config = dict(
    model='image diffusion model',
    dataset='microscope photos of single blood and bone marrow cells',
    train_examples=194171,
    image_size=48,
    horizontal_flip=True,
    conditioning='none',
    arch='dit',
    objective='v',
    cond_dim=256,
    norm='layernorm',
    hidden_act='gelu_tanh',
    mlp_ratio=4,
    head_dim=32,
    fused_qkv=True,
    qk_norm=False,
    inner_norm=False,
    patch_size=[4, 4],
    layers=12,
    width=192,
    positions='relative_bias',
    optimizer='adamw',
    learning_rate=0.002,
    beta1=0.8,
    beta2=0.98,
    eps=1e-08,
    max_steps=9100,
    batch_size=384,
    epochs=18.0,
    lr_schedule='cosine',
    final_lr_fraction=0,
    warmup_steps=270,
    weight_decay=0.2,
)
Rows from block 6 of a small image diffusion model, named by matrix and row number. Rows with one number belong to one neuron. Each number is 500 + 25 x the weight over its row's rms, rounded and kept within 0 to 999. All counts start at 0. Numbers have three digits each. After the name is the row's rms in percent of the matrix's.
After each neuron's rows are labels from the 100 images, of 14848 (inputs lightly noised), where the neuron reaches its highest value: "strongest on" is what is common among them. Only what is clearly more common there than usual is listed. The data: microscope photos of single blood and bone marrow cells. In brackets: how many of the 100, against the usual share in percent.
# fc1: MLP up (model.blocks.6.mlp.fc1.weight, 768x192), inputs 0-95
# fc2: MLP down (model.blocks.6.mlp.fc2.weight, 192x768, transposed), outputs 0-95

fc1.293 095:449510511462535510488481485478497497448485529460499537544455503488500489467496524508530485503475506520467531538534502529517536507461508497498516499528470542452503499486494482474503469495481456553502497506469523492498529482518534516513500479479528481465506478479480526512529481537540517482
fc2.293 090:470515456530564507477461473498500475520532484519501524470494481507512502528473466546498490479454541457492440450516482528493468533462528486501496521498476461512526472523514485484489477489502491450498465506474491501513511498510519531552508484508510461483555505546482521512486467464453483515
strongest on: cell type: artefact (30 vs 9.8)

fc1.10 096:489515495490520459513480449487530513491454489395481499503490465516512481492488523499497509507511528489508492513546516480476544504502458418513536513482470515473525468514533472515520504497505518503508518479480476512508538475447496501503503497527510514492516487495538473486499502534489504537
fc2.10 082:485512466509500503515446517481466488482548433460494500508535513473525495492502495509486476433489518525539514528511550495510496470502476496434511512505506506505469487515471500489491526508469557535495522534484524478507460493493524489450507549514485500524456525505508504498510473477526494557
strongest on: cell type: erythroblast (34 vs 14.3)

fc1.262 099:526481477490490515466509485507493497525460521478471534475488476532520479507480461450484493526548498497499532523477478483507462495461492510520500530492482554520453519544534519467477510495465511507541517533514474561504511470507530523431494538504467472521529488502528525498498539545516534507
fc2.262 105:515499510477462491540446449545494502495541522556478513502481488491502489499514449468506481477507505485526507502459517502538491494519503518508481536474549506486507513458539506511483487499536489461480510471506544525518492546502511508553501512498422529474483534468525506508488495449470518528
strongest on: cell type: segmented neutrophil (42 vs 20)

fc1.505 115:493499498497538515452473505534491537514516475509520515487470498512465466504493496479510509523529496527477502527492508505518521494488539508505500525504449509463491498490459536496477522514486479509486486521517566540507512512542486539479527496463478496512492460464515489483496532489476513492
fc2.505 079:488525477479545477484462524479505505537506463504482485464477488509504507462458494450564479499508538528493516471502506522481539506517550517490431489485459506485519491498527517437501515494491512482473496502470485516484497506502489514463465523503481467528566494523447491495525480494495490440
strongest on: cell type: segmented neutrophil (51 vs 20)

fc1.504 098:482488493480476490522524483520499505487507503516479470507456441439504488499456539486525482546478448461472596531488516510486523515481490478492466507556429505482490509515510533471509491503491496482504494515478505526504476471479527530476532471544498518520493495513510505458496485505501551459
fc2.504 091:448494485484487514510510502515492493486481463516484534490526510514539510489525466494513453515501458518489453497518484501490531493481505501509460517478445501513440516522500477550498513475504483493492496515465510545516520501508464521488525469452525492493518462495496494488525492492492512465
strongest on: cell type: promyelocyte (25 vs 6.4)

fc1.605 117:529516506485473513476478464498480484507459500519499529548513463462550528485534478551536446531489479490480515533473534452512455518509499490479512510495450460535514484538473537473523507489529494501480515510486480495497500496486498511514556524504498482532485491508471464507519481545560495487
fc2.605 108:519507473498496469507497543512536501527548491508558509527512476498524512519535531506528521480498512491478464516481462497503486531517505504478488500524454491504503458488471486472508501466517515540488525499453491479523480496462475452505542522471499502525516465504505587519489486495524514466
strongest on: smear: peripheral blood (48 vs 16.2)

fc1.390 085:522527525500551550480468493507452488510460490493498507520510492457509488485508500510496548453508471463519495503488442448490481495505544479516519527509568530489485535514511510514485470539526489436484488505493479508500421518506477472527474511509494505433481446526490463512498521505508510526
fc2.390 084:529532524474553504460497519477479511477501480455522485514493534486497491482511531476503413528515508535544525513530466475511478505483531532494486506519550514486466530491487512521513529499515531418500492497488487509485426480493507481512508469501492520532522459483503498507515504482493540553
strongest on: cell type: artefact (31 vs 9.8)

fc1.525 081:505507508505532481475526529509503510491536498505495505508464489491511506496444512534485565517500500536496504536504484538464494494487488507482461493470493473448453528470488485483556491511457502504525481509540513505531516516493452489515491493486509484476539482490491474485514489467550518489
fc2.525 078:477500507528507506478528493500473476495497512543530514520456499509493512530487482513487469535527473467504487487516480497480519524474477499483552489492470529437474497507490492538501521508507489517507525489510499514490485521543524470509517521522424518541446491504515484531473494501414482471
strongest on: smear: peripheral blood (51 vs 16.2); cell type: lymphocyte (47 vs 15.2)

fc1.61 099:473505510480534456469502513473508483453484459508514507507480528513551460488483470510503528528498523560475475521451535493514447512507462488466489517494487487500463484465482445519495519507502502464518522482508524483517517505487477521470491525460522527507502483493519478486544478528489521513
fc2.61 091:493537503520532479495476468453456512528502523485505521481452559538509488476509522496487488482489500479508534474520535492489496472525420518503480504507497493477548499496534514480488492497521491496496516507496492523484562545489511487502526525529512441466480484472491474498492510468501479509
strongest on: smear: peripheral blood (48 vs 16.2)

fc1.585 107:450502534493503468517511512459510507478501476496508504517497467492501524521488539561495512511543510546522501514493526515497504515504453479462506515475489488500499496512502513549512474524491451498515462488457518499548526477481513520495485480516495477510531511473478534466534504497505511444
fc2.585 119:436510490466472488465498522503560508543501523504502534524488500483525513455491506463515500496473534480533485449460501504508510488497487483476510533488478483459520481517498486486574483518519474492517504540496505510474549516504499514504511480500502497513453508484520497509503533518468505505
strongest on: cell type: erythroblast (37 vs 14.3)

fc1.29 093:497513506516515482463546474507496526491453542484509520548492486502480481529519481508505498569522494539500501493523531545470502523500483516490519524542525503493493520499487541440476513553505502479517442477511488496567499498523547504526508501465486518523484482482517488504510524480540481495
fc2.29 095:481488460513487484510515486502491490519532475557476511505489513502520523539492512502473547489534562471506455523506481491507526488525493494471511526505552512505557454509476477524469538519506493466516488497464470501466472498475525501525476479484489488469505503485524494485487513525490460530
strongest on: cell type: artefact (41 vs 9.8)

fc1.566 090:494498465504453508489514524511510528543492522507512485487482543462500457514473516539507523494469507500493456500447525495510499500486486490525496507482491463484513460590487490463556492463500505497466506494500505476521461460484550472518531456535517527463541502543566474503540471510487487515
fc2.566 079:488509540446433498506437490536511470487484520482491476487498524507495519526537537486503488518519500521478522501542521501537480503485485508551516501491470504502505526437468499491418517503528515498511554504489512481539469485530430486430509454474507479508490525508509498498441473503449506509
strongest on: cell type: lymphocyte (42 vs 15.2)

fc1.603 096:492477529513516518488504485487502501507477488486518484517508476418507486493446508557509518542525455485534512512525504479504534520503529455444469512504496486535461531525510523478467512490502473504477521493550512497510477522519467546472491513495522490480487480530535527456466488485565509516
fc2.603 081:525495479549515467531487518508507500509506552508514525484495496495465530493542532529501513510485532542504502465466532511469533490473498500505478452520502537518516540552509510525547519483491507471483490493533527505531496478493493494530542472463518463483472520457536497481510515471477511437
strongest on: cell type: artefact (55 vs 9.8); cell type: eosinophil (25 vs 4.2)

fc1.297 120:518483457516452507477520461474547478452499467458443558505498490481521456533473508489503506498496506493497497506506497479510477515488522488533489537520495556506474524525501458490497494502500531496523522560524506521475468477497496513486527503521524498486470478508484453480508518503501541501
fc2.297 125:535495452476436498503496497478489487456505459480516515511522489462507473465495487492441503534506496507505513508463527462486484526487458512449488510522538508513501494491507543527512506506451492455502542513524454511530511510485532547484497502479511488488515522520527508548502516468477528496
strongest on: cell type: segmented neutrophil (91 vs 20)

fc1.336 095:533465503490471501500510504491502476515510468513479512517475476479525488499494521550485514513518497527516507478442506492472461561488468493526494525506546483535447506520493526450488517519495519440502475517511492516523517526504493518502505498516530523493519464532552499501456509512534512495
fc2.336 098:462499479496486480508510514545527471475523527488490486512486510491501508506468496517465556540483521507499511497498490476487450503527478529494515534526486480475510522573498494556513494491531496478524490448487497522552434480487499499512499509517492506496450505471525470529464483473526479529
strongest on: cell type: artefact (25 vs 9.8)

fc1.651 128:511477485479516513482483518477532525493478521529521511511514477469511476478497534483502472510530537520511478501473495477472498498501485484512491516534472539485472517508466461489495499515511498482455542504483517517524469464461541502535496470508490499535493465494521484455507502486503522501
fc2.651 137:503500515522476525491527542457518541516466475500426515499485450527523468515534502510500513492492472484444465517506507569528513509525520486509464496528509512493516474501519516508488507475504479504504505502518462472491511541484500518539484501468494496511505520500466525549473511500514525496
strongest on: cell type: segmented neutrophil (58 vs 20); smear: peripheral blood (55 vs 16.2)

fc1.595 086:485533500486493493536484511493498526487504506533412497494483500474504459544481516510486496516494479536527525496574516530486517539498470506502482510505462511515466530525467525512471517525500486488471502523508471515498458539521476523445507493481491532463501479500507500482489505518491505480
fc2.595 084:480509495526506519517485453544433504521497474471520501493488447525503480492511500502498536491510506467530449518444545497493470490492526526528487457508487515537490526481503498491516516522477529545530490478501474525512501485498485529493517458498558492531510497505509514476519535471484521514
strongest on: cell type: segmented neutrophil (48 vs 20)

fc1.542 105:464515548522508498516525482494526493484530480507498528532469482480531460480468486514511485517512500525478462509475545508533533520482492454460474513519525475449467492462482505544499511542472433548487506432480502517497507501527502523467525507467539507506473505505507455491540491502528516506
fc2.542 099:510524508520540496528431491495485504532511428517516510521494500517500465458511486515536497508500547504516483484469529492466532479571484495497494493488527504476476494538501499502515489487511523494494429515454481488519431500494488486538556536512521468530490540487494482510461495491506493502
strongest on: smear: peripheral blood (75 vs 16.2); cell type: eosinophil (67 vs 4.2)

fc1.554 085:488492507529511498530490476509513499500469506492500506524494471480508500528515517519473474549498472491462499489516512514513490501446480501484487520483547525454537503578512510537496514495468497502553469519491510510531471506511447505500486490460547537446484525528518502467499553490521500493
fc2.554 083:535490465498480495503531551498533499503508489489491492499477523469489494526523484490509489456527500507498500552544505495564499512463534519495477508506533488472539496450493510472444497482531537518468516456488472514517492514560584517514500483512504504484486497545493449510493530513524497477
strongest on: cell type: artefact (62 vs 9.8)

fc1.464 101:481510491496498537509476514496481554458509511481463516473531528530506482488503484484483476495516514493548508539529479439476509501506515501473467503510501507470517483534471490526499478476516485488475488503514469494538480502485491507511452520535474487473498528493510535484504554482527493507
fc2.464 087:469503526497494503496436516525490499537508495474516526518511491519519508464433528505465538495502489501469535445451467486507479497535496481457532476462482464484510501466535496484485502485499501513529528499489502478475483475476529456485560530483495522513474546524498553515470528509497507509
strongest on: cell type: artefact (37 vs 9.8)

fc1.698 102:491495463526512474485552482485473545517503502544461562489494518503525523523484489506496525494504447499502517492509531499517499488496508478430477503530523474493502516505490549535514509548493526474490466496504447499519491527491477488506549558524506503503518471502497469519481517496486518535
fc2.698 086:540522481577508489517500475471449530498485477525480499499503518518516484539514480487495510472485538501459448497527512488524537528505514530531464471529559469503541525508489540544490478511462498501493509516486456455450503529501513514505438496457503504500499543520479507525497508514501510494
strongest on: cell type: artefact (27 vs 9.8)

fc1.672 082:546537495470528495459511508563496533505453509515461487502506494551503505485509476484475485520488490522512513481489488500452442475467515501522535505463467522506513482497474486492547506506520468512541472523521464489456474491525558498509504443530508503510521508488519476510479573482538492480
fc2.672 092:534549506554525496478459518451513496509504509454452470523510486512510481519511507507494489497509502465468510518539476550475498507511525497543561567501477513523515502456517496494484469500493494498535457482497473496484494494503446535497504455512476501507509490512508490481544483515444519481
strongest on: cell type: promyelocyte (27 vs 6.4)

fc1.327 097:429505524443507523483502475516533492465497547521470503506460479481523498513468495535530521509498503496438486509510498502552523512437497482487504506512468507473514516484469504491479516489463533506509556481484499522465527484527464518505502508509524501507503472513494490478550490501515532527
fc2.327 105:441454540528538484526500465504495531487496534549546513494521461506488530476487510515504512475499550489518505470518500476518484512466534480495468477503546507497502459498511511548530504508463526494510507517521528502519513522512516483469521491509498508522529500454461497522473496517488500468
strongest on: cell type: eosinophil (85 vs 4.2); smear: peripheral blood (49 vs 16.2)

fc1.368 086:502515517442473456533534466471515524476508510503518529511522529413477525441482484526499520469467504532517494492498484496476519475498497512513536511458509512470504484481504455496467506495479523490536489520482505493488539461496490468504503499511501473524481454533500465524505499510470516515
fc2.368 090:478522504470525494540501501533539504497459488504490465482491493487516491477519487490519495410484509479542524496498481503481497483503485484516476431527486498518511501523532487539525531497454535520508487472494460529525527467466511517515499531511492528515521432494445482484521572468532532458
strongest on: smear: peripheral blood (85 vs 16.2)

fc1.477 127:474526500473524479499502507473545477486496487502457531512538493495543513512497510489472471531542519521521518520513479508483466534499479500502510521501458508456534514449462476520432488518451496511509499534499480530517510480503519515517476552505505515522531440510532459454569476539458512483
fc2.477 124:537487463493522513482487479470495480499506514523484498493481520531473505495478525532512506489511481484474488523542521500556525500495469491483461517510511499559537507529505513475430482466540488461483495518490511502517493496534489497495481464509477525427502524501473506501490461519493533536
strongest on: cell type: segmented neutrophil (82 vs 20); smear: peripheral blood (57 vs 16.2)

fc1.126 100:505515512518529499509550516516517503500476518447487504485461457500517492476532519455506553526524507485514484473543456487475493498504433475482497509504542541499526458503484514468482494508496482526506496489466527505482457460457457526509504497500519477499527489535534511481506494459506506503
fc2.126 101:505494496479447536525536546530557484461523518497515487530498498507494488496479495528537504461519499510451525478508500487518444497491546495469497546473433501500457504507504499474501494498524506502510459536474517547480473481500474463533510519535495500481491483528513487474448484456487487471
strongest on: smear: peripheral blood (44 vs 16.2)

fc1.225 086:524496501506471502486483514526508545490431585471488500520506514480456511514493479485502474512500510507489537519473485509474482520510469513470480506534496536547479490454503512583493512538481509458468451469530483521470499509485510519527497542470489534480484522528494494468518502481498491488
fc2.225 076:470533527480472500457514486498503517534534493523490475459472536520450497518512508520445493514494521516482470471530483481440507507488474472484483510486474515511532494506513532448516523479528484437448443494525532462479486493475516532509505516495493507520563487479492500542501473534514517539
strongest on: cell type: segmented neutrophil (73 vs 20); smear: peripheral blood (72 vs 16.2)

fc1.34 141:487544471458510512453498539480524543478511522459458502463469486537518528509504549470460472502516468500491503519487496471477499482484523479462459524460493503462487510504521512460486506524496503540517491510456476505479503458549519546512459461502503491455469463453519519504488532498532513498
fc2.34 123:490457504464481520543501491543480505489502490543514461530514458473446510491520466474478492509510506518463465510508489543488482523506514498508548525475536526537500499492514506526500478489477493485507501492477530482483484543563499459475456486505510540485524526470519498483489492485504477503
strongest on: cell type: lymphocyte (39 vs 15.2)

fc1.576 122:538470554479483457497533483516518483472507513446523515495493493494504478480510529552456486492528537521499490512500451512492526530515501495475488505530518504518513532450486473556528512502475468502456551476489527500529481487488483496462519496512504501471483494515499544478460481509557493491
fc2.576 119:509491505531515510522473508577554501496496467473525505536514514515510483509504525475519530515508492503535515524506544494513460494506470457513469508479472516476458539487484494500602512508523551541504486460519483569536493481513454493576479527512509495460480501524538484466510526510517507475
strongest on: cell type: artefact (26 vs 9.8)

fc1.97 124:454459514474504507425531489472481461500468539466488499515504461510517508551508544482526466514502511499473502504507510488503475509470510487510518542506478522499480517490540473473495498514489525511489506514446484484476467488438492507489508501518511514525492478479514504500510508484523560524
fc2.97 128:461498475513456498495477488548480486491535568494455514468483497495512512501514535518543535523482481526468506463469490513492486481524538520505508537496476534499464510484508520548489491504507460496511519517450509538485460514482458485474475493484522539522509509550485491518509507504447503493
strongest on: cell type: segmented neutrophil (76 vs 20)

fc1.332 102:480532475497465513479526483514561499473473463511464539501496470495538490505507492517512524521487458508486504490541512493469507501477487515503489523526476531488414509494466500467478503481477498540509489521496470503478480514503495491498512528512511513477471472507506485495531469509497519510
fc2.332 108:478457499509529500496493527530507513481522524494500497502503484515473506516494474499519473495499489490502467476446521496463507493470472524507516468526472489473494516517496486460553475545516522532510510510516503498449516517515444518513519563540507479515464475503502508500451503502499498489
strongest on: cell type: segmented neutrophil (82 vs 20)

fc1.604 123:507478502491479494501530476490541484484475482469511523513503460508504465466482539512474484541497503525459481490551560466479495518478455482498512529478507517518445472461497476524451523489501467520508476528537471531484515482488490502445466518491498505485488488512501452477502525520523515531
fc2.604 122:493530467508485498497495525496440468495498514535516521495515508513494523500484522486514512490496497518480526509477530460513494493521465481513551485527484480484437507496463515471583477505493475536485476458537483501503474493509481486466488480528508456493521491461556461499468487500500474510
strongest on: smear: peripheral blood (100 vs 16.2)

fc1.737 124:527511539513526486512547490533508427498440520469501542499460452477501535526506525520562521497535499521478506426525500519496479512488485454484523528460518497466497479508509503495488524510479470519493508505475536537511510463451492501506499491474502474506515451517499459465531518509514517502
fc2.737 121:437495474474456490457489532526490438515512488523457548479475493506473546453490514505551503502521517517549509519490509483489484505491505532518500500429520500486488469481524529507512514464500495519511472493506481478460496531474475505513513489527528517498470526499491525427465547461518474500
strongest on: smear: peripheral blood (38 vs 16.2)

fc1.670 089:504519495433525483500507456482482488498469494517501488487452499505488512484505545525520493500523479509448548493512499517466484519464492479540495507490513496460463552499502494525513535486506451527503531503463475556502474482507501527533502516495475515542532476496450502475554520501536511492
fc2.670 098:534501476551539490513540530532447507517512481516560478522493478525549485499502494465490474489499462500491459555473494486459519500495492521508497484504477494462489488481501490501489518497494500517463467478483495519479512509516505489515505495482463466496472501494491503451511555509473528541
strongest on: cell type: segmented neutrophil (58 vs 20); smear: peripheral blood (44 vs 16.2)

fc1.414 106:469500478487458510482532473478536499454510494464444486526492441536533497518490528458485465547517447490521522484525514501472538516519512452464464509470522497436512469539509478533479494507493490508547483470484501523531500456509500534493487477503496549521444459486507513484526461525509529490
fc2.414 085:540528517494524521500454502476485502537512511504518498492506476501519488468497488563531510488488522489491528528429502498476549500490520484482546513500523529501506502489511475388537495520517472484497485513489498456483482479492462487486497512499481511485472511489500518519488513487537493492
strongest on: cell type: segmented neutrophil (43 vs 20); smear: peripheral blood (40 vs 16.2)

fc1.301 089:476513533493494524517491543512537526504450484471470506461490493474493488485462533507453493506483506527465451489515494548545534499480490527502478510533499517519511500500504475502515521514438436486509496510487523493490472471510522510478524574526511534500497498484471548473495479485533517517
fc2.301 080:506493503509457500504497538487447468501509558471509511480492565528514507512499517453515498519476521497476514500474500446506525515467538511559465487481525518519518557534495510492441500514526522532477455523499523528508465491481470497505504503485493498429483498558506470520523501539497485518
strongest on: cell type: erythroblast (71 vs 14.3)

fc1.172 097:476502480494480456491524489492511504494513531475500534516475505505513483491506510450508486496512494496479467527547549510538537512487490467495484503513509514500495521502526494518494492518491515533487473457481521529523519547489516499528572520473520488505498503487520531493524471419437524511
fc2.172 089:525483493501529477459514489523450482503487512523483492490484450484519497519457518525478501516502515489526482496464561503450478483526523528572509475481509481501510497482516503459507492504460483517471440519512510495470513506512449523504510500505470525545471516512485488520524500566586496530
strongest on: cell type: eosinophil (75 vs 4.2)

fc1.516 082:497504517534493486508502490490499489419530478532464508447454464500551502476483525538455547507509480550505499457514472521521505515519441517509510504512500509498534479544499511441512475525506471533509498490522518528501495509503477526460470520480493525488520483515529485512495519512495496519
fc2.516 085:461497501482439478495526503515486493557514495515515537507504491528503496460510451515501457510493494499539503521480470476515523501488468504509503495485514525523504499482504491578524493551492536513509539518525529506522444481500490514547538525540527483451493505517507481533468514451509478523
strongest on: cell type: erythroblast (32 vs 14.3)

fc1.669 107:434489470550501505498445528479516531479473498501497530519477516463490505513488498498472505552480492533497505503520529514444459512517445483440507519520483496496498516503503495483495497481494474493518493533459476548530499465494522521491459497528494518520515485493494486446540497516454505485
fc2.669 102:446504545458520536490443481510502526494478524499491486537514508505483476497479494459455513506516535487512448482439514481438507503472418495485484517483430510458506483466536488477539516516519498531509535446458507517508460487477520500448495481467485473524455507506517492501503545465545533476
strongest on: cell type: erythroblast (36 vs 14.3)

fc1.79 083:521501476452510493466527433461519509516477515494528520487508486511500519474476550518542537511489497478484519498458512534513511483505528508522457500506526507487455490465479490476468471530445479500507516504529502533487502486472511516510494530493528505462491507509544511494529543518554504502
fc2.79 093:528454510511523498460522530525525470488520512491541491541502510509531500506526513506535458475486470503464490485576493502523501480481505448512466477483519518487505544518472490506533521495537504505492491489503532479540504473548486506518531552516445478489507557474500518535471518515481492477
strongest on: cell type: artefact (41 vs 9.8)

fc1.722 145:517455534478473539492530492524480536478487524535479471495532496483532505505529543506497539509493473492494507501498477456538472502488514478474513519484516518510504504504469513515504503523501468501466509532469447501469496543516534517529562479505485525453517491541469515493479493482476515481
fc2.722 138:536543495508480502511507519500542536550542430487505459505491539515501503483519520469491503527479559425496487463495457527483490499502443490526522518508509490488535515492523500509509513468477523501491534538545538464480455477518525500482533475491482516515503478484500514501509515538503478473
strongest on: smear: peripheral blood (64 vs 16.2)