Rows from block 9 of a small image diffusion model, named by matrix and row number. Rows with one number belong to one neuron. Each number is 500 + 50 x the weight over its row's rms, rounded and kept within 0 to 999. All counts start at 0. Numbers have three digits each.
After each neuron's rows are labels from the 100 images, of 14848 (inputs lightly noised), where the neuron reaches its highest value: "top examples" is what is common among them. Only what is clearly more common there than usual is listed. The data: microscope photos of single blood and bone marrow cells. In brackets: how many of the 100.
# fc1: MLP up (model.blocks.9.mlp.fc1.weight, 768x192), inputs 64-127
# fc2: MLP down (model.blocks.9.mlp.fc2.weight, 192x768, transposed), outputs 64-127

fc1.63:511561549458549556567521472531507511470580522472540585553499481516512490517579503417487459552554570532490574497495498501529636483397369512435496457438532510472464473538555513596451434425475502
fc2.63:519535549423434500648476475469495509501491512464509493562455497442520487495582539405491462529522534507505518472501513463477601498501668499402500517500556489475469505504388464368450428423546548
top examples: cell type: segmented neutrophil (44); smear: peripheral blood (38)

fc1.264:438556486450553486593520536500496518542521531566407465471546428559439540558485501402508475493591539508574462532533499554512436504521535511529497479466380499489470530512429540427444526497451531
fc2.264:514578521536477547540480582627513545500499472549541477427442451495408555506452477482393398454497543492414505518490524534505456553524457406624445523472539515466474529500478514589502592479496518
top examples: cell type: segmented neutrophil (42)

fc1.124:605400516469510528507503524516531428456501580452446457543476481576463459539510531478477487493538525581488450568407444497506534494561525483512487474428499496490547429472576567417494542576523507
fc2.124:549434518418485498475543544493520499487512592448578480535453451495499445477550502502551417533449484467545482568605580537518576535504449441519495382500539486475414466506438470529503744518480542
top examples: smear: peripheral blood (81)

fc1.729:541503466486557540507505473487539466500507545580479559573455677539493488519514532454520583392490495516486488471529453449517431434412457583470509434551454492438490555517402504481539483519600491
fc2.729:563456545544546473480543558524511543466481573556466514572523600459554566550377531486483569402545564565503481469457463485489501558494562504489520429528471507438586513559617504521556511375595504
top examples: cell type: eosinophil (27)

fc1.384:509551460551406513547489529553411555475494479495524501433364485508488449485454462484518549551465416479445568522550553543523534499392519473513522406511541482470428512538584467425482538609426460
fc2.384:490528492487608444534451521455427490544528456404460489433402569471495500495444517476532577457415525447533533586474509543514531477415401438521543475504509520510467456444354455565476535580419485
top examples: smear: peripheral blood (46)

fc1.49:392483469516528501384469480532553425489395421433471444541486516546399514464407541453526579510367499458544490497505525502534504562512550477553529549515579538363562501509484543528485460525438530
fc2.49:471498566555443477470340527433541577563548496530469462465474455355450519512513426486423521447471538471537503520511437473523514497572449576609526456570424502470615516424609528463620545581513470
top examples: cell type: artefact (26)

fc1.566:518585462551545436529473495564476471516533509479440553512521518500623500511510477468507606511535480479510470503504537468513377477459470422444597469556440440437536510494481502572397474591417464
fc2.566:470587439525467506469595521436403523514434507484511514439469478508536506424583451503495484509558510527504508476554437479475499473504554460423470508522553479443452556546548479416544538525417522
top examples: cell type: artefact (25)

fc1.671:525509488522492461570494459531514556507448424492411489501498461400513508635541536603512549637435504475473472481558510498501518452459496537451456576552456499431425566488504512567555489641508499
fc2.671:521410519465499536644527463528552536554501487552486420467528455604500467547513477437516553567431497511590481553494416546488526546427439527387567541515513519544465531517525488363467604595487508
top examples: cell type: artefact (29)

fc1.195:439538533466557523574615529536535427503449506359481515386426465490530418596505557478541568503446492511500545449435430441485421512490534417506525556543568496507567534484544480567518526440479563
fc2.195:445570507500521534493483481443480552552534537590456500385510487463453468461542523515439522443525527514516437478505572490472483455390476530504451524515414516519531505475428589455628506460550376
top examples: cell type: segmented neutrophil (87); smear: peripheral blood (81)

fc1.451:523393469459516423463541471456469547476514532513532609429326561530481511428529533413467478452513460566494440536556433402484383451529441445460535644377502497445543489483514553528450480500466532
fc2.451:444501480360531477475483531516500588466460450554416549468520564507554552570497479526489436577595524457475601476503562439506465471518410493491495626436497498604518570516501515496462521478471420
top examples: smear: peripheral blood (87); cell type: eosinophil (29)

fc1.28:527543458617536438522506451492442461472537508524460432412507544423554499443538491535413402483379460472499459500521431518499408548431492527508512528504486504480511556518480489518499569528505494
fc2.28:523597428495540589492465500523487378529386518524522476384440547481523482520581469487552394480550441505482493437532543553511472493426476590450468509560565509454460626494520455574582501544558451
top examples: cell type: lymphocyte (35)

fc1.143:576418496391540465540499431424473436561484431499501497494487496549511514441589437511498488586438495521430486493464448500456498496432508500526530486451492437460553631414409464518562526408511461
fc2.143:511463466345584488489536463492525433528409489576468473514529507466562563537542493540608492544500469540512531490518470459489469576497493484517465494507470519545525646494594544534529478540462425
top examples: cell type: lymphocyte (36)

fc1.39:461525484553487460447497447447498637540491539552536511494501618418446509447509523435427492514465484414492532474453515516505450526482541542437443570502522470507498525496382503546454468500559465
fc2.39:512529418549488502535498460538545475476569544487499552497448550548528442527657520490525463465565432533517583562503426613465549429474510396458538540528486487510531558506509457519303402434459543
top examples: cell type: lymphocyte (42)

fc1.254:418443578507552501463488542467437558453523487385387550606458438547462507555535462520431509453489550504479461468491423536496473443530468431557486516505552503547480502510619492481438444532470523
fc2.254:528568552519588508487555535500454541472479479395547541645469491502472590517492480467551474539528602490400501520587521488492533555575548505533494573542422489331522587526328511529509503457476499
top examples: cell type: segmented neutrophil (53); smear: peripheral blood (44)

fc1.134:593473561452473504563540469489414499572487517449475445464547538453380465506541441470525462563468459452454485497544434602512547496451461495573442495551477466539469627516529573492449432449518451
fc2.134:492446562516622456500448436530505415469570479451487503472508453536408483503491443547497428494451437511575457524406536482512427578443556515471516565524551504541559598541465550508532488438528544
top examples: cell type: lymphocyte (44)

fc1.565:528441566491529585548475493462517553454503622484429493509554550499522477538543509463415538531516554384464462514432486474493539548420460453375560556463526458522458477428453492516462537423492548
fc2.565:522409621417438422498547506581498545544505634450475520517454500540504492507500478440520485544537549607567554454547518488517589460484559411411464501477445511446538514521543473452470548447513451
top examples: cell type: segmented neutrophil (46)

fc1.649:493485495493496373545484481582527437468502366465501446570469480463519436582545541453505496625483549657459458494567516462510472490449538523577529482480558520510493508433547664518487381558532563
fc2.649:485500457551559665498471519483537492443554331458441540580433426512501422491551517482550469601520623449481464525487540456494464546496463546482502585523476468502423513527506551379464423576502497
top examples: cell type: segmented neutrophil (47)

fc1.674:449471495492587527446457537503484590542441461484429522484538592530511413439569539484430534542498410438436452470436496449496430434483465530486452662499518455495465449519536561490474416465592606
fc2.674:559516507538492475525509533549533549419533549472630471436472587470498509514465521466587537475516417422593571457553517503494420563428466426544533614432442494530581488506459523507464564452543443
top examples: cell type: lymphocyte (36)

fc1.462:466490466476444532548484466367400518461569553518505432525428490543456502493533510494534500508473456480534579580552433593522464450415468538592520449466443479471528559447477440535560465443433467
fc2.462:516467442461398443472520537429491488509482551460498497620491453452440500554494449453505507553521526465468493515524480428492480586496491525451450521500627503521479538461488494518514555467500474
top examples: cell type: erythroblast (38)

fc1.373:449491432489543520460496455465579549545474509475493470513477520404586551492427561580431461566559508412463454513390513507514447500511441549612432494576460451501438461591447493468496520609568501
fc2.373:460497460477460476513515496497596533519529521448470496467503466536445481500499456526535509502495514508547433546499407508504510479493555641578482394515520478459568468468571503581441583548458564
top examples: cell type: lymphocyte (35)

fc1.78:497507491499547520459536466453362512466539566543496684461461648430454535465504463590483534421476483441505564471539489495514535495591386547582563487432471524506518586506526552476418360594482432
fc2.78:564556558454393493519494457517403509530489575521459486466649591510378538526484507542463532453501415552561527385482514421524515488503578520537413576411528465551550532546462594495546489458443533
top examples: cell type: eosinophil (31)

fc1.287:536401505526452591466510586398447493478466604466487525549511397453517444573456473425499497535550547484490564544525470551477530481544448510552455501588514477508551470509511575534360540543525509
fc2.287:405454535493517396545531565622445507509521588483486501562528441530506408476438452450523517510529518448517492499539527530504513532457607523514548541590507518507560485449534505471534563488573466
top examples: smear: peripheral blood (75); cell type: segmented neutrophil (47)

fc1.519:517462446466488529421484458477465473593488522514624528480546589397509454518516450453456486479451502481411507464654519540498400523485491547546509500574537506530459529462528488462436548465443604
fc2.519:474548480578558476498522503451464401470541553547469466533507669473461501514440560550431544439503521477545488486388466489502451495551518559448538487577418471380535548380484508462493355495542455
top examples: cell type: segmented neutrophil (44)

fc1.514:478469558435450552575622508481449447531478582559487557500474488465477529549508590449530525529432475460414502477558490465486430503421479454541505446490554472408492553512515489481493544500492547
fc2.514:591490456544492469551471442502514414510535491543573441445579535475499669517486605490446491506569481511474477512503487521498525479491502497466538571526341531538543538458518534509476500527528357
top examples: cell type: artefact (28)